Rows from block 3 of a small sound classifier, named by matrix and row number. Rows with one number within an expert belong to one neuron, the router's apart. Each number is 128 + 32 x the weight over its row's rms, rounded and kept within 0 to 255. All counts start at 0. Numbers have three digits each.
Before each expert's rows are labels from the 100 clips, of 14848, where the router gives the expert most weight on average: "responds to" is what is common among them. Only what is clearly more common there than usual is listed. The data: short read English sentences (LibriTTS-R). In brackets: how many of the 100, against the usual share in percent.
# router: slot weights (model.blocks.3.mlp.router.weight, 8x256), inputs 104-155
# up: expert up (model.blocks.3.mlp.up, 8x128x256), inputs 104-155
# down: expert down (model.blocks.3.mlp.down, 8x256x128, transposed), outputs 104-155

# expert 0
responds to: voice: male (99 vs 46.7)
router.0:175122165072128158185092157113159149156147168140165120148120182159185148163175107179145159134073106112188143130107103088132130099136116099092154160147133097
up.0:095150125158138136071131095159096111112108108113101127100127124148070101088097121114131090126116162104082124115094146172117141131149044122131148104062113141
down.0:096153113128112148144046100139132168194167147142165092124082104148177145068182161165167128146092136095128184120129144147173071130101108141117157133109127181
up.1:111168128149143107089135120160114104093082118106110104098137107140103120092145139150119064144155141171083136103126116163105116146119074124093097112070106141
down.1:103074123058126140152046178112140141117140209174107143098135103148145179103122130174142114116120122148092130122101121176143096150143155085159137129132200077
up.2:095126137144136119055156108146139143103104088097113090104113093105111151104062114127126105085114122145075148121138169138119136123129027144108150083075164115
down.2:101183145142140159119109118130171109167183154111100115152091189128222065167146119132145141183121077116165099117088163179082110134110126151140170152140160094
up.3:098175099170123096093122090163113135085132102102063175079135092121051125066084093106118112110111134111081131146106180166105142145163099102112121105090162119
down.3:118136130064119152142050102117144187146122131078138049161102163139180102103135162146134130211107150157152169149117141138139144114124099113132134153121098093
up.4:119158164168127113127156103089030135142132101141122091148093140164099102143149159081148133107132151191141122112185112189134134154087099107120122135051042134
down.4:093116126129127165144088151112091133157118163169140139183107209118154138141141173125129148168081139115147123165138134116147135078152132148141155170131133151
up.5:104146113191130129069176112137102087121091092139106130119153122128082094103127118111125088123134126114097134110103126137105130151122037128136130092089150185
down.5:121137101138151128100126109094166133113146132160132115136062093130107119105147071127125138107125143122122115095123148110141167177103117055056087092095108126
up.6:133156143167131115137151112089045146152139108149132089162082139169114119153149152108150153115125167192141121123180092188151146140095103068089105138042053127
down.6:108106141123121149143113156135092128173136156155151104176101214109154128162156164137152168141075133121140137153124107122139147087133134145146159151135128146
up.7:086173120120152134115099059179112095154145109098114146062122172147061066070130162117156092148065109108153143105103183170119122076107111154130209144065122121
down.7:118098110164071117110210183145139118084086123104085129112197115096103102128060092092123170084147105128094151109117147131127159121145119152147103139186186140
up.8:115131132146113123062167115151104126105081121096071117110162124098089103114102116102089104108130152104099120094110142163103122155115054149157137086112146162
down.8:104171045174113102186106096131130178124110110185120164126090108127080122073191094091112135119142135121107126156107136088160133128114121078089088094081123095
up.9:123160141158131112144140101100052153155138098149136104156098140169107108147143151098148149117121157197142111129176106188157143143089102059074113137055048133
down.9:106113147119134146130120162129093136175143161175151128179101198109170145171134184134158173147081145130149118155135118131130144094131131147137164159145135154
up.10:106114123138137118096126106177121115082126119106101108082153139123087119073062110111118083100116180121068105113104138155093113133127055140141164098108163143
down.10:099151181096140175139103116049136157150152094180101099171077165133167112171138111135139146158111071125172132098111112136149144129109093122138161207078104132
up.11:143112120131167150189126128107125203171130108202142158187100143132159147130169140134163162135122165132162094184134117131154129108140182083106095161105101138
down.11:118131102156146158144161117142099122105111150126156107116133164140109148136117161130120111147153136110129114100129117110126136138135167168108137117124122157
up.12:129130114134138133078130094155122139109100119104096164081161101127105118082103077088125114095120178077077118106104145131103124122100088135134114103063133150
down.12:119098148115109161128099080127185182100169170134107126147127148102171195121168129112159106134083103083173112134110104157149131109157083134091164169106127141
up.13:111135157166162124072123107137116095090115114107114112079137084127090153077094088124117087115142166139075115120113129137081138165138056136142120058110148119
down.13:132135146121142153111098132109114174195215188186180158180104113153131148086163158184143117134106153071132091125172128154040120145132177131154127123067070179
up.14:140123113140166155187123130110135205171138107204136150188091147132142143131185138127165144130140165122168092189138116124155125106126183082102101144093106146
down.14:122133111140159148150128109144105116108121147130161107105142168146118144148136163116131127167135147121131101117122115093135140138132166137137122122111127137
up.15:107106117181156150103100145156098146142086095122094168149178104101109129101126077073102101074162149134040134146094180170092116156150095119121112067106210158
down.15:081108116124142096118174084126128100090161079122170168107106056087118103079131156067118114127135149145129108093173191121093173123178100089130147149123159066
up.16:091192133143121159125105072172169091155130090127131133065101144163056083101143138155149009134094095099149111104107166168126087112088071152121180129033150124
down.16:131149085130101079113227148157143108052095110087085152098191077100103091085069060079095140107176107153096132096109135132110178142172109145125079090165169087
up.17:094139124168107124094120133116152141099106078119111177114149074048132162102084098116115111129164174111041123128134135134104128141146084113156078089159174132
down.17:084144120073142126176125149155176150161123158120096123196090160163150093118148129086159193145089150114166138120072140167149135080142069144109159140108185152
up.18:140085139123168152180124146104127199161133124200138162197120159110174152133176120132135165131127160107158100181129099110156126103146185113136096166151131139
down.18:106135094161146140115136117138103115100096140123130128082154152131072167121095139098117092135152142113111115095128104097148142153113187151117108096113123134
up.19:101130105163097127050134118144134113111097143110088135097159109114064126129106102140111081108130144089089149109076137141098116114109062164170149077098164160
down.19:155164056132128103160147108137162195093127113155164169127085105133082085085151067103122090105122125154126118124131144068173155157113103075088065068094106073
up.20:140174163160124116125121082095043131138104091137105095152105154113087106132160140093130116132121157143138143114148100196124133114094089118131142123069067139
down.20:100074136099123168165108175097084158173093146211148153201120180091151137171149149097127155126119130115154126195130167132138119086147134146129140156143156184
up.21:136147121149139136057128124148144123112092132120131125114138118129087103122135106122107077105115152139101122092102107131099109118123013134095146084052156145
down.21:172144111133131103142164060147156154062157143096162113113110058148127134130089059139124124120122080104140127058112128100098108127119132133118066089099097066
up.22:141086119093155082096129180134098114113146112119083141152164102019147116115088097135138157082105181134072155148094127129115129072163138189150155146190189143
down.22:095127086183137148102114102158100125106106062131098159132169091117077115077114167106124095094153145101047124126103127156094077120130166144168091085103112128
up.23:168123096158072112103126117148114145085134155081141181078144090177083163093083131123134126117141113166108120088122129138115150183169064089081134098119159097
down.23:077162124164124121128091074168157123135139134135071105100065133172086101082175150143103104115107121112100123084069147124161116127085093142121107139075074095
up.24:154118122142146149134129167127151163133076113165099130153131107112129145140142094104112104077149166118118099175123127098144074138105130131121088106108163198
down.24:123159099153141105189102102080091147153118117129136119139128135133141128119162160142130088186150123124187121124140117089156116125138154142158099120099080108
up.25:166167110103098106117120144134155105085148153080136116076098097164138123144076127134135144114129096182136137101141118118128141137139108111064137096128153091
down.25:094103129135126102153096154092092149153132089132149151158085104119135101106171146140100154161101117176126111152150117140168106083137094078087136157133068146
up.26:105169126132134113096114075145193097106107113085087123071134119105105109097089107141101056132126133118087150119133121150076085117131069141147148108110150151
down.26:131137108112098185085048105181140161155137149162150164180146153143104130098129134140081148105095144061118147173086185153137098089149115157129164141122153129
up.27:143109082160112107065138144152098104077119143089106150093184061106112151051056104115150140117147126134054148119127147167075159130184081099147095098147150130
down.27:158130161084125160152085148115206118126128133147094124176170238084155116168163126147112134099114127079150136146153128134178083084092157164114130139159144096

# expert 1
responds to: voice: male (97 vs 46.7)
router.1:163119148134172099152153166105113166169096074179122099189105145083151099145171085110137170069101198169099165172123125144192132090106150098121101154147116167
up.0:110189151112105110116145040151137088118135136082157107050115149142102108118120144125157033161137041119147135092171179107130104138103100146158164116083124090
down.0:082056148108141125069119152153104093143102120117119138151128140090111056127126142141108142101122162111076137125098133146115121045140114219153134103140173133
up.1:102197142111083127085148046137128084096130183102146083032102142138109091126096132126138064143151038123143136089159171140121090142093099145144131133070110098
down.1:069021099119126117117107169119102125105090115150108168165106156098086092108111105116122158108135134133065164162117175131107130048153128146134120104140173163
up.2:160082142093145088095104179126130111114163136118135155132166080106158125122106091131088184115092169131049139127108090116136142109149151110133131167215122106
down.2:157142096140181125168093157100151162118090097160146125110115096131094141144148101111099107130171150114119103130091136073126098130141217145132102060117140149
up.3:099209104133099125129133071138156095115145104101157165050109094113099094113080155126106107143153064111097112075149178115140139119126086086120132100081127089
down.3:151092169125145184112142146098070102150120181096163138123130138125121159120126102121155149106079153096081142118091118120115149063126086163165157127138127121
up.4:099174095174116120131155072150119118113118079117108117092121122090039092113114169097135064138171120125123100127159172145112137147118132138127097092048137159
down.4:132077197132112131130079157095081169172175119151129094173100197186204151172168178178132145099134118122202163172137052155130102167149091148113167187181107141
up.5:152079136103151108105107161139146118110145129110144156139173082083153160126098090134081163113111167107047129130121089107137159119154153115125128151208145121
down.5:142115096158153158164087140075137189107094083165142123134123119153097148147159115132138113104174135107118121152094132092120098122145208137117107059107152159
up.6:130088122133127152105108158171171103118136115108122148139205087126107158134061096126111119113159145072004136113137129123125140110147123107106114100175184109
down.6:087102134168159130134135123075074207136113129135128070139140123210148136175184124110137144121134119181203090127126171108180112198153173128098118090114131099
up.7:067227135150128148129128038139098114129137075125136128099117145143067113101107178127120038163147112107093134099167146152098127128096066162115118102032102124
down.7:151122142085178171147067100134044187179136141157159075127116173192129093158159151141163133121133170154255107154145116146154099151116123127102126083128124135
up.8:095145127139132133112172069135084108091133137090137117086143128116108126118108154124137036149159084115135121131144129140103117167132105173157121086082140136
down.8:094061120144083144128074167112094124153134095145127118170105139163118108153125138133117188146110101126152150124155115125087092116140117127149144228180118176
up.9:097159087184126122126174078142124144118091082145107125109137119093061086123128162083134057122170110114113106145146158119128136139114142150127091062067158165
down.9:155063191118079158127097162076094163150152118140119092160103169157183159155155140187125171096128110095183146146165074180122121139119097153095152188162127132
up.10:115175169119070092098132075155157086111126106136145118066133135148126120127126141142112106173152054141158136075168188144158138137096049119152141108122130103
down.10:110081102156136158132117144121089149128112138139123142183103162107133163138136115109105095124119174099077121139103111103150138065145113137084109120124165150
up.11:142088078091075170112089121155118114114143197119134176121119138144161204075092166092164119180145107139174137134174172140099162157191099112096140121165125111
down.11:075157171119153150165067128081139125152161085144127149198100164103100128166122155097055143170088151120143116137163143180102104112125191178086125176170050164
up.12:102183180101093092105094101132125118122184119102169122103132102151165138128104159140116105179164078168174112100189142147112114162154068106152147104107102063
down.12:099100137170159147121094152076116130161118103177144153123089132103095140132126136128117147064153151090060111173139142121159142078155149152095115115127098162
up.13:158071143085140121104106148124158128109140146102127165124166088083157189126095096134081169123108163085055121116114068113133143127175135113122130137219157119
down.13:138112100162145181137074171080143175101092095155117116108153123123084163148173120110116109119175139081111124135082156096118088127148201142117104064112147158
up.14:119137134122057133100147101127104092102143119093138159087115100173071126113098150130138105156193031115097122061107150130119152134132062115113101103102112096
down.14:119125100114160113111117143147117111126133188137128137163125134159111141137104089142163158113084127138117160105089144114144119128100094101140145127119120117
up.15:111154102131150125105143121146112116117135106111100154075160076127066141070103135099106104169175188127046120087140137134111120176166121103103103091156190140
down.15:165090174176133170112064188098134202155100132124131139126101148148101156120153089149089096134150121109176136197119130135131116158106132076117095108167103169
up.16:083203102134105139129146078136130095131141109109172154068091108111074098104097166136131093144172075141087136087163165113135137106126123091129114118077108107
down.16:171122117130149170102124167150076149123123164109140156147138132115135143122133085145170135096093154103094139135055097128134152072130113169127166122157161125
up.17:136179139143103144088168060125124095133106130115177116062165112125102134110102156121151066175168037084126144125155125118108140131107113158173133099103155119
down.17:112076157111097140141102167095079133131152142121133133168134133158136101143107093132143160172089176100129122146159107175150092075154083147093096154131079136
up.18:176184151093078103100102077136126106137165117083135158093108149168091109099148134138142116166112086158148149080193147145130139126136065091104154142134080073
down.18:095152110103159129141094101082101129177176138161177087163128157042130149084178187112126089184122162148140104149098121160106106072161143173138162125138114126
up.19:125157108103126109128102092140097123064189149076142147094117114148143139089135133078116168185114149102152100094166108126085167153155076114120149131161081092
down.19:070125149118162139172058121083093102174097106158133064170122165092126106193151162094082169143147155123154134147186125140160091093095211188140135147173070183
up.20:097179091162139137135167057134103110117104077140157116101114139089072097102115183088124065146178089109124117118184152126118149127134143118136111097059124148
down.20:128065167097095135109099169106088134158145146168130091174103146143172120158136172165121179104088111108156169151137066168124122130122084143111201222179125153
up.21:125138135108110115109157057139128104124153160094145109083132145114130122144104120125138017158167056119129132051122126112081140141116087171146131089101148110
down.21:143066121171110091089076159059093126110104094109096148136127088140132201117119159092104168106156151115125114191150086118115079127113050153085116146176094147
up.22:199127113071145104128093113104112124131160151091177175131131096105158210089101105124138120182126156152128106107188067081110135139146133067140110120109086099
down.22:101120125145150176104090145161130113168089094107103069152154111109123072170136139134099101147151111094104127101136165125098141094137167201164096136110157129
up.23:110156153130069106078128099123097098109148137090140123118173104163123130142116127115113079186166048152179147092193146141102117170140036146131138124127100090
down.23:161109119169151159126087133104098163152080100107132115161119127073110141162130142109125133104109124099028132180131120093136155096136118172134136124136098122
up.24:149182157117108117108125052119165103127154144090118167093105123116131144065135162143100105184115076135160133079186144119116163141149068073128150151126094062
down.24:079128134060148088133095093081058116170183118152171091170115168058142151115122145124134123159124137161114087139143095152140110077160156146123141158188128192
up.25:123125089122126105131113079113147104076137134068140104100165102118122141103098120170106085109199060137129115096167136146093105150140081135159131036113141131
down.25:095107130135142105098144141108153122124113080170132117166137111192129089098128120144102185121083162132125127114122116128171119147080092068076112186145068160
up.26:088153075186117116114176127151193143108080090133083138124135086126074091142122097094099104077178137152066129121114209103155151144092126115105065066089188170
down.26:180051150119128119133144165125144150144193135153178093108107129209176126130160142195174160143131122111181136133120110127104127145156130132147138124138136111
up.27:128160161140093127091143107166151084098138148097136123048120102183098140130102125156137076156165043120098135086108173129108171135092048127125122111117128076
down.27:109147117134119121121139146118116152129155190130134135143135129107129125129147108143107123102124114158059153155100100117148159133100077138179125136148140096

# expert 6
responds to: voice: female (80 vs 53.3)
router.6:140099167161116163177069166107088149184113132147126071192075171156153122188173131141098163114106143124187110134103090123184109147074104138086085144138064167
up.0:188075150064159122123087154136169133120122133131133146128136102065172179117116117146116173137109196081102138147112123108123116098160155116139144158211156134
down.0:162173114124120125124169131120172150128125094128143130086141114164089111142121102148141111089156117147110121112104125127156167157108123091095111098082112094
up.1:114099130097130110077120113125142110087156162090142157114135105124107139074100106157111123121128150123077118110104130091084108128161074164141149101144143108
down.1:119114128139115148133173126131121114148092122102077123105070163135167125205182137119151138102105118152163081072100108138142145125101104209157144209136139183
up.2:105151123125106121092153085161143094105142119095120135085154099148092129060105130122134077127142160164084123119110133178077121155132060130128167092116135106
down.2:087105107164147143109149114096112162101105117124148094160116099105168192133138076113080124084153146139109158118136125121128108133081089164129135186163055159
up.3:167163125024137078093136098145144092100160199077142144089144112127110155118093119129173084139149116134101157134121130121104166096167067141147145080150136053
down.3:104153117168188122190140114135218159133070175152137104151164174126129170155170067122055131118149107092164140120150110177150130122090150174130178159133061141
up.4:153124134126099147152182143106171142120103164126155123129127128139171147165128108129124123118179072120169127115164127077137151167113126105122087099140141109
down.4:086091096096104094083147145127128110125160113103148127148149111064143122062107139106116170153111121142100140121138162138083144091168100140123165145180132113
up.5:142111113107138088072127099145113113102130141103093156079172109156075154076130134134152097147133185154072122110097130157073157131140076145159177116100161135
down.5:091128133135100187136123132124108064143096133161136144109119193112176136127156129120150206150095136122137095137075194120154089106159111231113122169196072168
up.6:124148131045139119104147063140111083113151172059117124061112132143169151104071125112165083163114126145181120108151108117064146154165063146134160124147166077
down.6:145130157153145159132103107079141077164086145158153090124117191126138160215193087148108124113076139113176110088129138125110125113082120178110117093109091136
up.7:134150127073133118072135088207137119103156124100151135086153120141112106102052137093145071118088136155113155103119135142076134112156016117139159085110167108
down.7:148140118171150168164123151128082102109125142153105109152099141152146132201113083138158114087139107133135130127087147117182094184069136154141113141141110135
up.8:129159148103123082088138057138160118101151137065149147074152073148115114107092126127154113173130143183111161105121140141062151132156050151137154094120118106
down.8:159157197142141148136144104107110106121132116190164152160124112165132162141090101178095167100137128084125072108088042165150131092078095124158113123141074148
up.9:158112130116093140145177153108165134117110167117145111137125140142186147167147108129118117129176078126181117128166126080130158166121114118111088106152142107
down.9:094110066110103087094142141122118112111131112102137147129150104051136119047100127109125150160121118135083135117119167133079148102180113122144160133183156112
up.10:161045162060112115083106159126038115128174194076133089131154143157158160142107149144153155141085138169138137130086086144099147156148107159145183171215168121
down.10:146124081174152144158104104159144201136096144190124123122050145146112168105140109124148068137131139123137122096110163112157126146100160070094088096098133106
up.11:128176114151136105119144048147119086105112122078095158081126121135093095100083145107138065159111158159143160121101145167084165141130089149110163123077157100
down.11:119147079136127145145181133083127159114069132165121151129133137091091152191131043116127094113097132118113115106111078115121167125111096164143067102106142148
up.12:107183129123156104106162056160122075090131131063104119071149119114096096105061137102123073134111168144127132119114146137087146129124055176137206115052156123
down.12:128161104146111130167161139122159071092115130133119098163095073104119104132094128112098074147182134125113090151110146126066104133121060131159075083124182170
up.13:117181137146117123077128053165123101110094114094073082101122123157080102106091134137133084145110136121128118144135145191091105119096055173175156110071141158
down.13:086140113132125119127151148077128126100060114138106095195127147062141152097143089078044086084156119120091106160163159139082122120156130113136133104133113194
up.14:099212064157138099136112049155146082087106072131111154074135073089058094068093149131107104145145134129083120112156137155086131131143147150127124117069154131
down.14:140129162119103188100055142134069099160145137098125135101073158182123175163142121190092141140131128124167096135086081143136059142077102174119139186135128130
up.15:111132138165178138150126159128115138135088069154059142155148110071074126136144112083066136107110225085068112169123150144145093091140150132149121124113149188
down.15:167140117129167127134126120182166131104125122140134131071160119155090128134109100165145093084150180126126154110083126080139145142098180154155116062091162109
up.16:130142124102153111095137100163109072099148121101158117060152137138093105084086119129117093131122139176082135095119121138089148103133036172140192105093136110
down.16:068171114188087122111131113145195106087059149186133147152135181093140144144132079094133187067142125063056169117103115077111204088114108132135123093128120115
up.17:096173098147148107075131048159123082111113105103108114071145145124058098097079136108137046152112174138114134127119152147076124123138082175149160102076158137
down.17:131149084177110152119142116101159130095062140132159150176183066080103156134090071114112110099168157116096149121168158124138150144100120120135100073098147113
up.18:141178135115149094064134109167131076119159144074131135041144120132098117114096124124135089131082168145055151089114119136082123102127050179152170129073178109
down.18:096151109165112158147143136115110098126088149147110123199151147123163138158101093157049126077123104190120134104077163169142207163111115153154089098126129190
up.19:130136095145124104077125112113144086095108146083136130082185112076131167064087107106151073115148123127067153145130132109056127109157060182170152090080134114
down.19:133154118146112132158139137103148157139108129141127079143115178118177140184161117160079087051120102118169063170128109135124129113094137111120112135095150159
up.20:110155137110105114083095060165124049113130116100112111112137122116079125082103131144109062145131148118086108117132131161105103139131057145138165082082116162
down.20:089127144162150158130137128100079115123096133079109147179135148092107167138116121088099087072149175107056129133153140139116135131102107134194130135097099164
up.21:097169129113136117080118036160126080119134139089079122081129123139108105111085125139096106153126163131107133144133126140066113111099076154127167112083148126
down.21:173159151122181158164161172116140170180094115122101144118110145110135178101103085122120126156174108122061169128157137131112113157073112146161097072070096138
up.22:138143134110118100067088094179113098101155133107119120094166140123100129066070123143153116124091140157078114116091083132088114120139068165148175092116151096
down.22:085124101117113134134133143133199105168164136161113117178093128105138158180066077094090153070148127109090150141098149082115169148092120123180096122138113186
up.23:191071143075153109118118170091150151109133127125118136127134084075179173131127079135098186110103195124070140140111131098136112112144138130132133136207155122
down.23:151206083145162112143141089134186172124125055165161159123129108163105137140139096143118064091151130132095148094103138085181190095101116111109084103063135112
up.24:126130103072118112057104109149117084128168196081143140074136161169165140108060153155152123152087117173124135128092114140085154128152044148121153129169134076
down.24:142132151128136162152084164119099109176120100163110117149119176133109097196229126153101142106121121121125116105109146179211106114084106182117151156104046152
up.25:156056151039130128089115126104068114096148167091131106107167153131151164105089133130167141150088123098151123143096081123090155121167117171142179168197159115
down.25:145113035129141135154097083153114227116129137179146134159058118156113132100157138139169095103183142155096118111083178120139162171137166092126095145096136120
up.26:162091117124164113113094139113189124128138186081140196129158088109159189096107104147137146114098191116080125125109139097079134132171145133131153073205173133
down.26:147150123153089114161130122118153155109103096080108109097111177150103141187109091173136120113155078080131107106112101129169175170117082155114124162145117127
up.27:097172089118159096098159043151120109077132116077128119044147119154131132110101109119146066129146148154157146118111173110075153131122074146136128084071134119
down.27:104132162155169153145128124110123125110140108115136132132142112099105199154139065123082100106215121099140133125173170124102076144116121155105041096115121140

# expert 7
responds to: voice: female (99 vs 53.3)
router.7:093218108114156115199123078120123091120119055141110085129111162064105069128121152126104085146118127097153118148152123131140123085120142140143146125121130149
up.0:173127159111133150131120149110098179158135112184177147168102139149144155147187094159150137083110137151104152159134134128159088128127105118145115155068158165
down.0:089181171176107090096098112140130143115113106137077138139132123103083101081136128126159136120143134121069109121117115219120112105151079131143142104137113129
up.1:180122143103107161101122167116125153131143176121155171111141140159171153131156091149185133101164176176095148118103097123119105122062051117152113112110138128
down.1:159139160119106097117116131071149192135176165144119094107119152144144139114132142141179120127077135085128123123122141164135120077177103080145135116099130098
up.2:158136164155084161077097101163103154117117161174171185152148156157131128154169127148169125103099141155092154117108078101124121142112108163157104099061174151
down.2:103139187139081113101147123102183163107137120141080132137120117170125120137152166160168086136093150128091083104126121179085098063146029137104143121114095089
up.3:153088151107071104069160163134121096067153167097144127047145096160180131125070117155187156135139092144126175080116071093121160142132060118136131122164125091
down.3:083120085209082159103150111145123145103131136145097130126087126181113085109119141091126090162123134135100104162104110164102114072127108141185135109090127130
up.4:155127129159132140148168135080152128046095146099163131116144103120169207148098098127107109146197097089143132105149091108107139164131138104167085120155097079
down.4:139115165112139137140100144116133108157147136102112126136103153106134115180121157133108157128080112104159135119168115136127114126109191135122159156168134142
up.5:113154132208120137119162123132117112134088092161082116135131115111081097162148121118091111067169141098065142122133130139149129145071147148129073084064109178
down.5:148065177144120158131089166093161172167115118160127144183087132123173178160153135129137180108129155105135121154133157161106131128136113108112105198151104147
up.6:137078162136063153083108144136130100082120161069110127129139130195145124140081136143130117137163092118144118121149113111084096152095049168156136114182144118
down.6:124147048100155124139148106080114127194123101137169095143116125128113105139166202128125088174171131108143120117124140169105191134123121160160149112100109140
up.7:199095132131090088085138127151119123112129174119181117109137094205131129163143117150152141088113118181081128118114070101164124186074098137089141082113168102
down.7:105186143120124131064159079137131105131134138130103100105148094152156074125155166140140111129122137143146115104133108123104132118133059146152162105135110144
up.8:159116131134119123080106095148129121135115147165168200119138150173129130134217114185161087125120137178125122094091060090160095127129080143138143129088132127
down.8:138151201110090121062111148124185153143179138128102085127111119179095161194174167160146113127081092079107104121133102206107109116101065112089159101136145098
up.9:123128140119097128062102121176107136099135153114182172109158134197114125133150100186141103116117132167066138105065079119126134151107083158187189118086161113
down.9:086160150147086126080167117175174103146115134096125123136127094192121083182116155167114102097146118092139139103147111179111118104116110085095138123132142100
up.10:097173101152153137150135098102159097116079103107153105128126100098115118152103125119070108167212128116143128122189138111143153142094169127115050088118101114
down.10:151106160145147128171099150114095169151139119150115169156112130137154164150142082132135160129143124129167148132137157149138095128130244126137142156143138134
up.11:150075130134124135111119175121091157141145139153150132154102142144153149131147111129133194088104151156145147152191130127163115114130120096121121167125140166
down.11:072171108147102144105067110123072126166131095203078078140123158114146071137120128144100136074113169125112163177075147138211080083108068181147146107143106141
up.12:136159158164096142077127072155084101129105110129133197126142142169107109135154101166127085106113133166086155097103102121142107144136057203144154110067133144
down.12:108144193136116131091092135153187135125156179106122098112137105191116118187165163169118120134116143109135113126108146203114103114157101111035161111122136125
up.13:198123151136083112107146158131127127030138186081157180076141107156141216148090120171143141118162078123106130060124066122107118172157111085124115092166145062
down.13:103122162111147165131118106142132114131118138096088101130119164116145101169094170122093128151074106119178152125132159119133119155117170123112143152132115136
up.14:162142158083114130132093123126058156144149150155150115131072160193113141160195120153197110115086137221131134129107075140143115109108112155134159155072108124
down.14:099175145137143117139106146139195143145104100147083094134136121136096148080146134123103086129202153084139115130149098200114135127130105106088130082116101146
up.15:182118126120120104071093187148162147115152155121143142097158054184129134158089104143148163076139150188058122109137126102146134166108093101121111085136167090
down.15:125169125142117090133151126169111119124138137145094089124141177145142069132145165143121154152094104155135117130145096112139178120132061155158126141112118132
up.16:169128145167110155070143146164095115135092144109146193116160146116102108124125080126134110115101155145068132108091099145082136147145109157129164088079164160
down.16:110129135143112112072118134180196136113184171132111132070172126170088118190184128177162102137049119132102103071142089185117101106165022101092146077114146082
up.17:126110129161124091087137140156145094102133104082129118134135091132118128112106118164124155114113136127082168068080122116141119111085101167211113102154134077
down.17:150078151142157214095087078127117148140139141105111163109151165127140153111150105106103087127085132143147129141121057113109154145126201119104165154123152129
up.18:101168130192127144116157130126123110145082088162098112124133123113082087173160120120108098070176156090082127107153119129146137145069143160119062079069097179
down.18:145074165134117154143088144086170192158126135164124144186084150131161175157157124138129156105116145090150109143134157158120124129133116095069128178139098144
up.19:170143152139117152072094118180109125160126133157163137076138147169114124128208156168142102083111134168098137092102070084129120132138063168162170152073110100
down.19:137145197120103151074129117137201123118147147148094115107142136185116089191160148161123125100105111106099121096124123182111119116149063120051153120117121086
up.20:130142123138099142095094082161067143163168131132113196134175148147119123113134120157132091098094131150086153125077099101115122146120072147188166103085167130
down.20:099144163123078145072115116157198149129130172125120072127125112218131103170151173173117137075101120101110123122127135179082092158106058112074141181160139109
up.21:184114155105105153088121092152113170140122145154144188141131134131142156160183078184161110086125136182119137149103118089108103152131111138154131134070190141
down.21:104191164096100135076107149129149181120153112136082095121114135153114157085149129135139108147126135096099087134142111226118054081165067153119132117120106125
up.22:179131156112119127119138146120075193145125133187169140135133129132140150168190080162144163080139151163104148136145152086158092117105123117121120139122141195
down.22:101162175177097108093113143129131137123108096132070133115106128120080115086134110118158114118154139104095120091120104241132104101143039103124118116126106134
up.23:166105170154083202057135164130157106113158173099107132079170128191155183124071107170186119134164110161117108097126102164088136198119075111148123100141137098
down.23:125139143118120156097140118095044123115101139117098125094168154106096119102103139115152091146122138111160134167081102111132186107159040197157181119089097121
up.24:178138168137097120082097118203082142140142138121161229121166155150123118150150119155170058129095134121082145123076088114140103135110085175141148115045158144
down.24:099131190118111140101088117150190147131134150144078074073106095202114063188129141165121127152120108100112125131141116221115131129079096135066130130128160121
up.25:075172116152164142162125107108159103134067094157095083157102136092104087160168128102079087123183149104145121132183138112160113134059153157122071075095105182
down.25:148045209158109147117114188094121160148126136129125173158139127130158217130131089124150181126155124092139124137126159186107093143151125141138128160164118150
up.26:156107175122114116102147132128110149124125166148142117148145120118169163148163083155109193106175150111078166129145128119096120165146117098124119130162205143
down.26:140174099110143132118115120152094144100122155142144071115141177138109079107140190136149080143113137153080099131041134111145119074163017149129140117139115120
up.27:141135169144095119062148107176145080104075164086109146045153103166103095156102121147103114111148119119083120100125099168115124136109037173127148037131173142
down.27:118105119109167190106124102150204086105108137086113065079123128147098138135150145131111087125163138114105094092110088173123180149151066154075099093123201168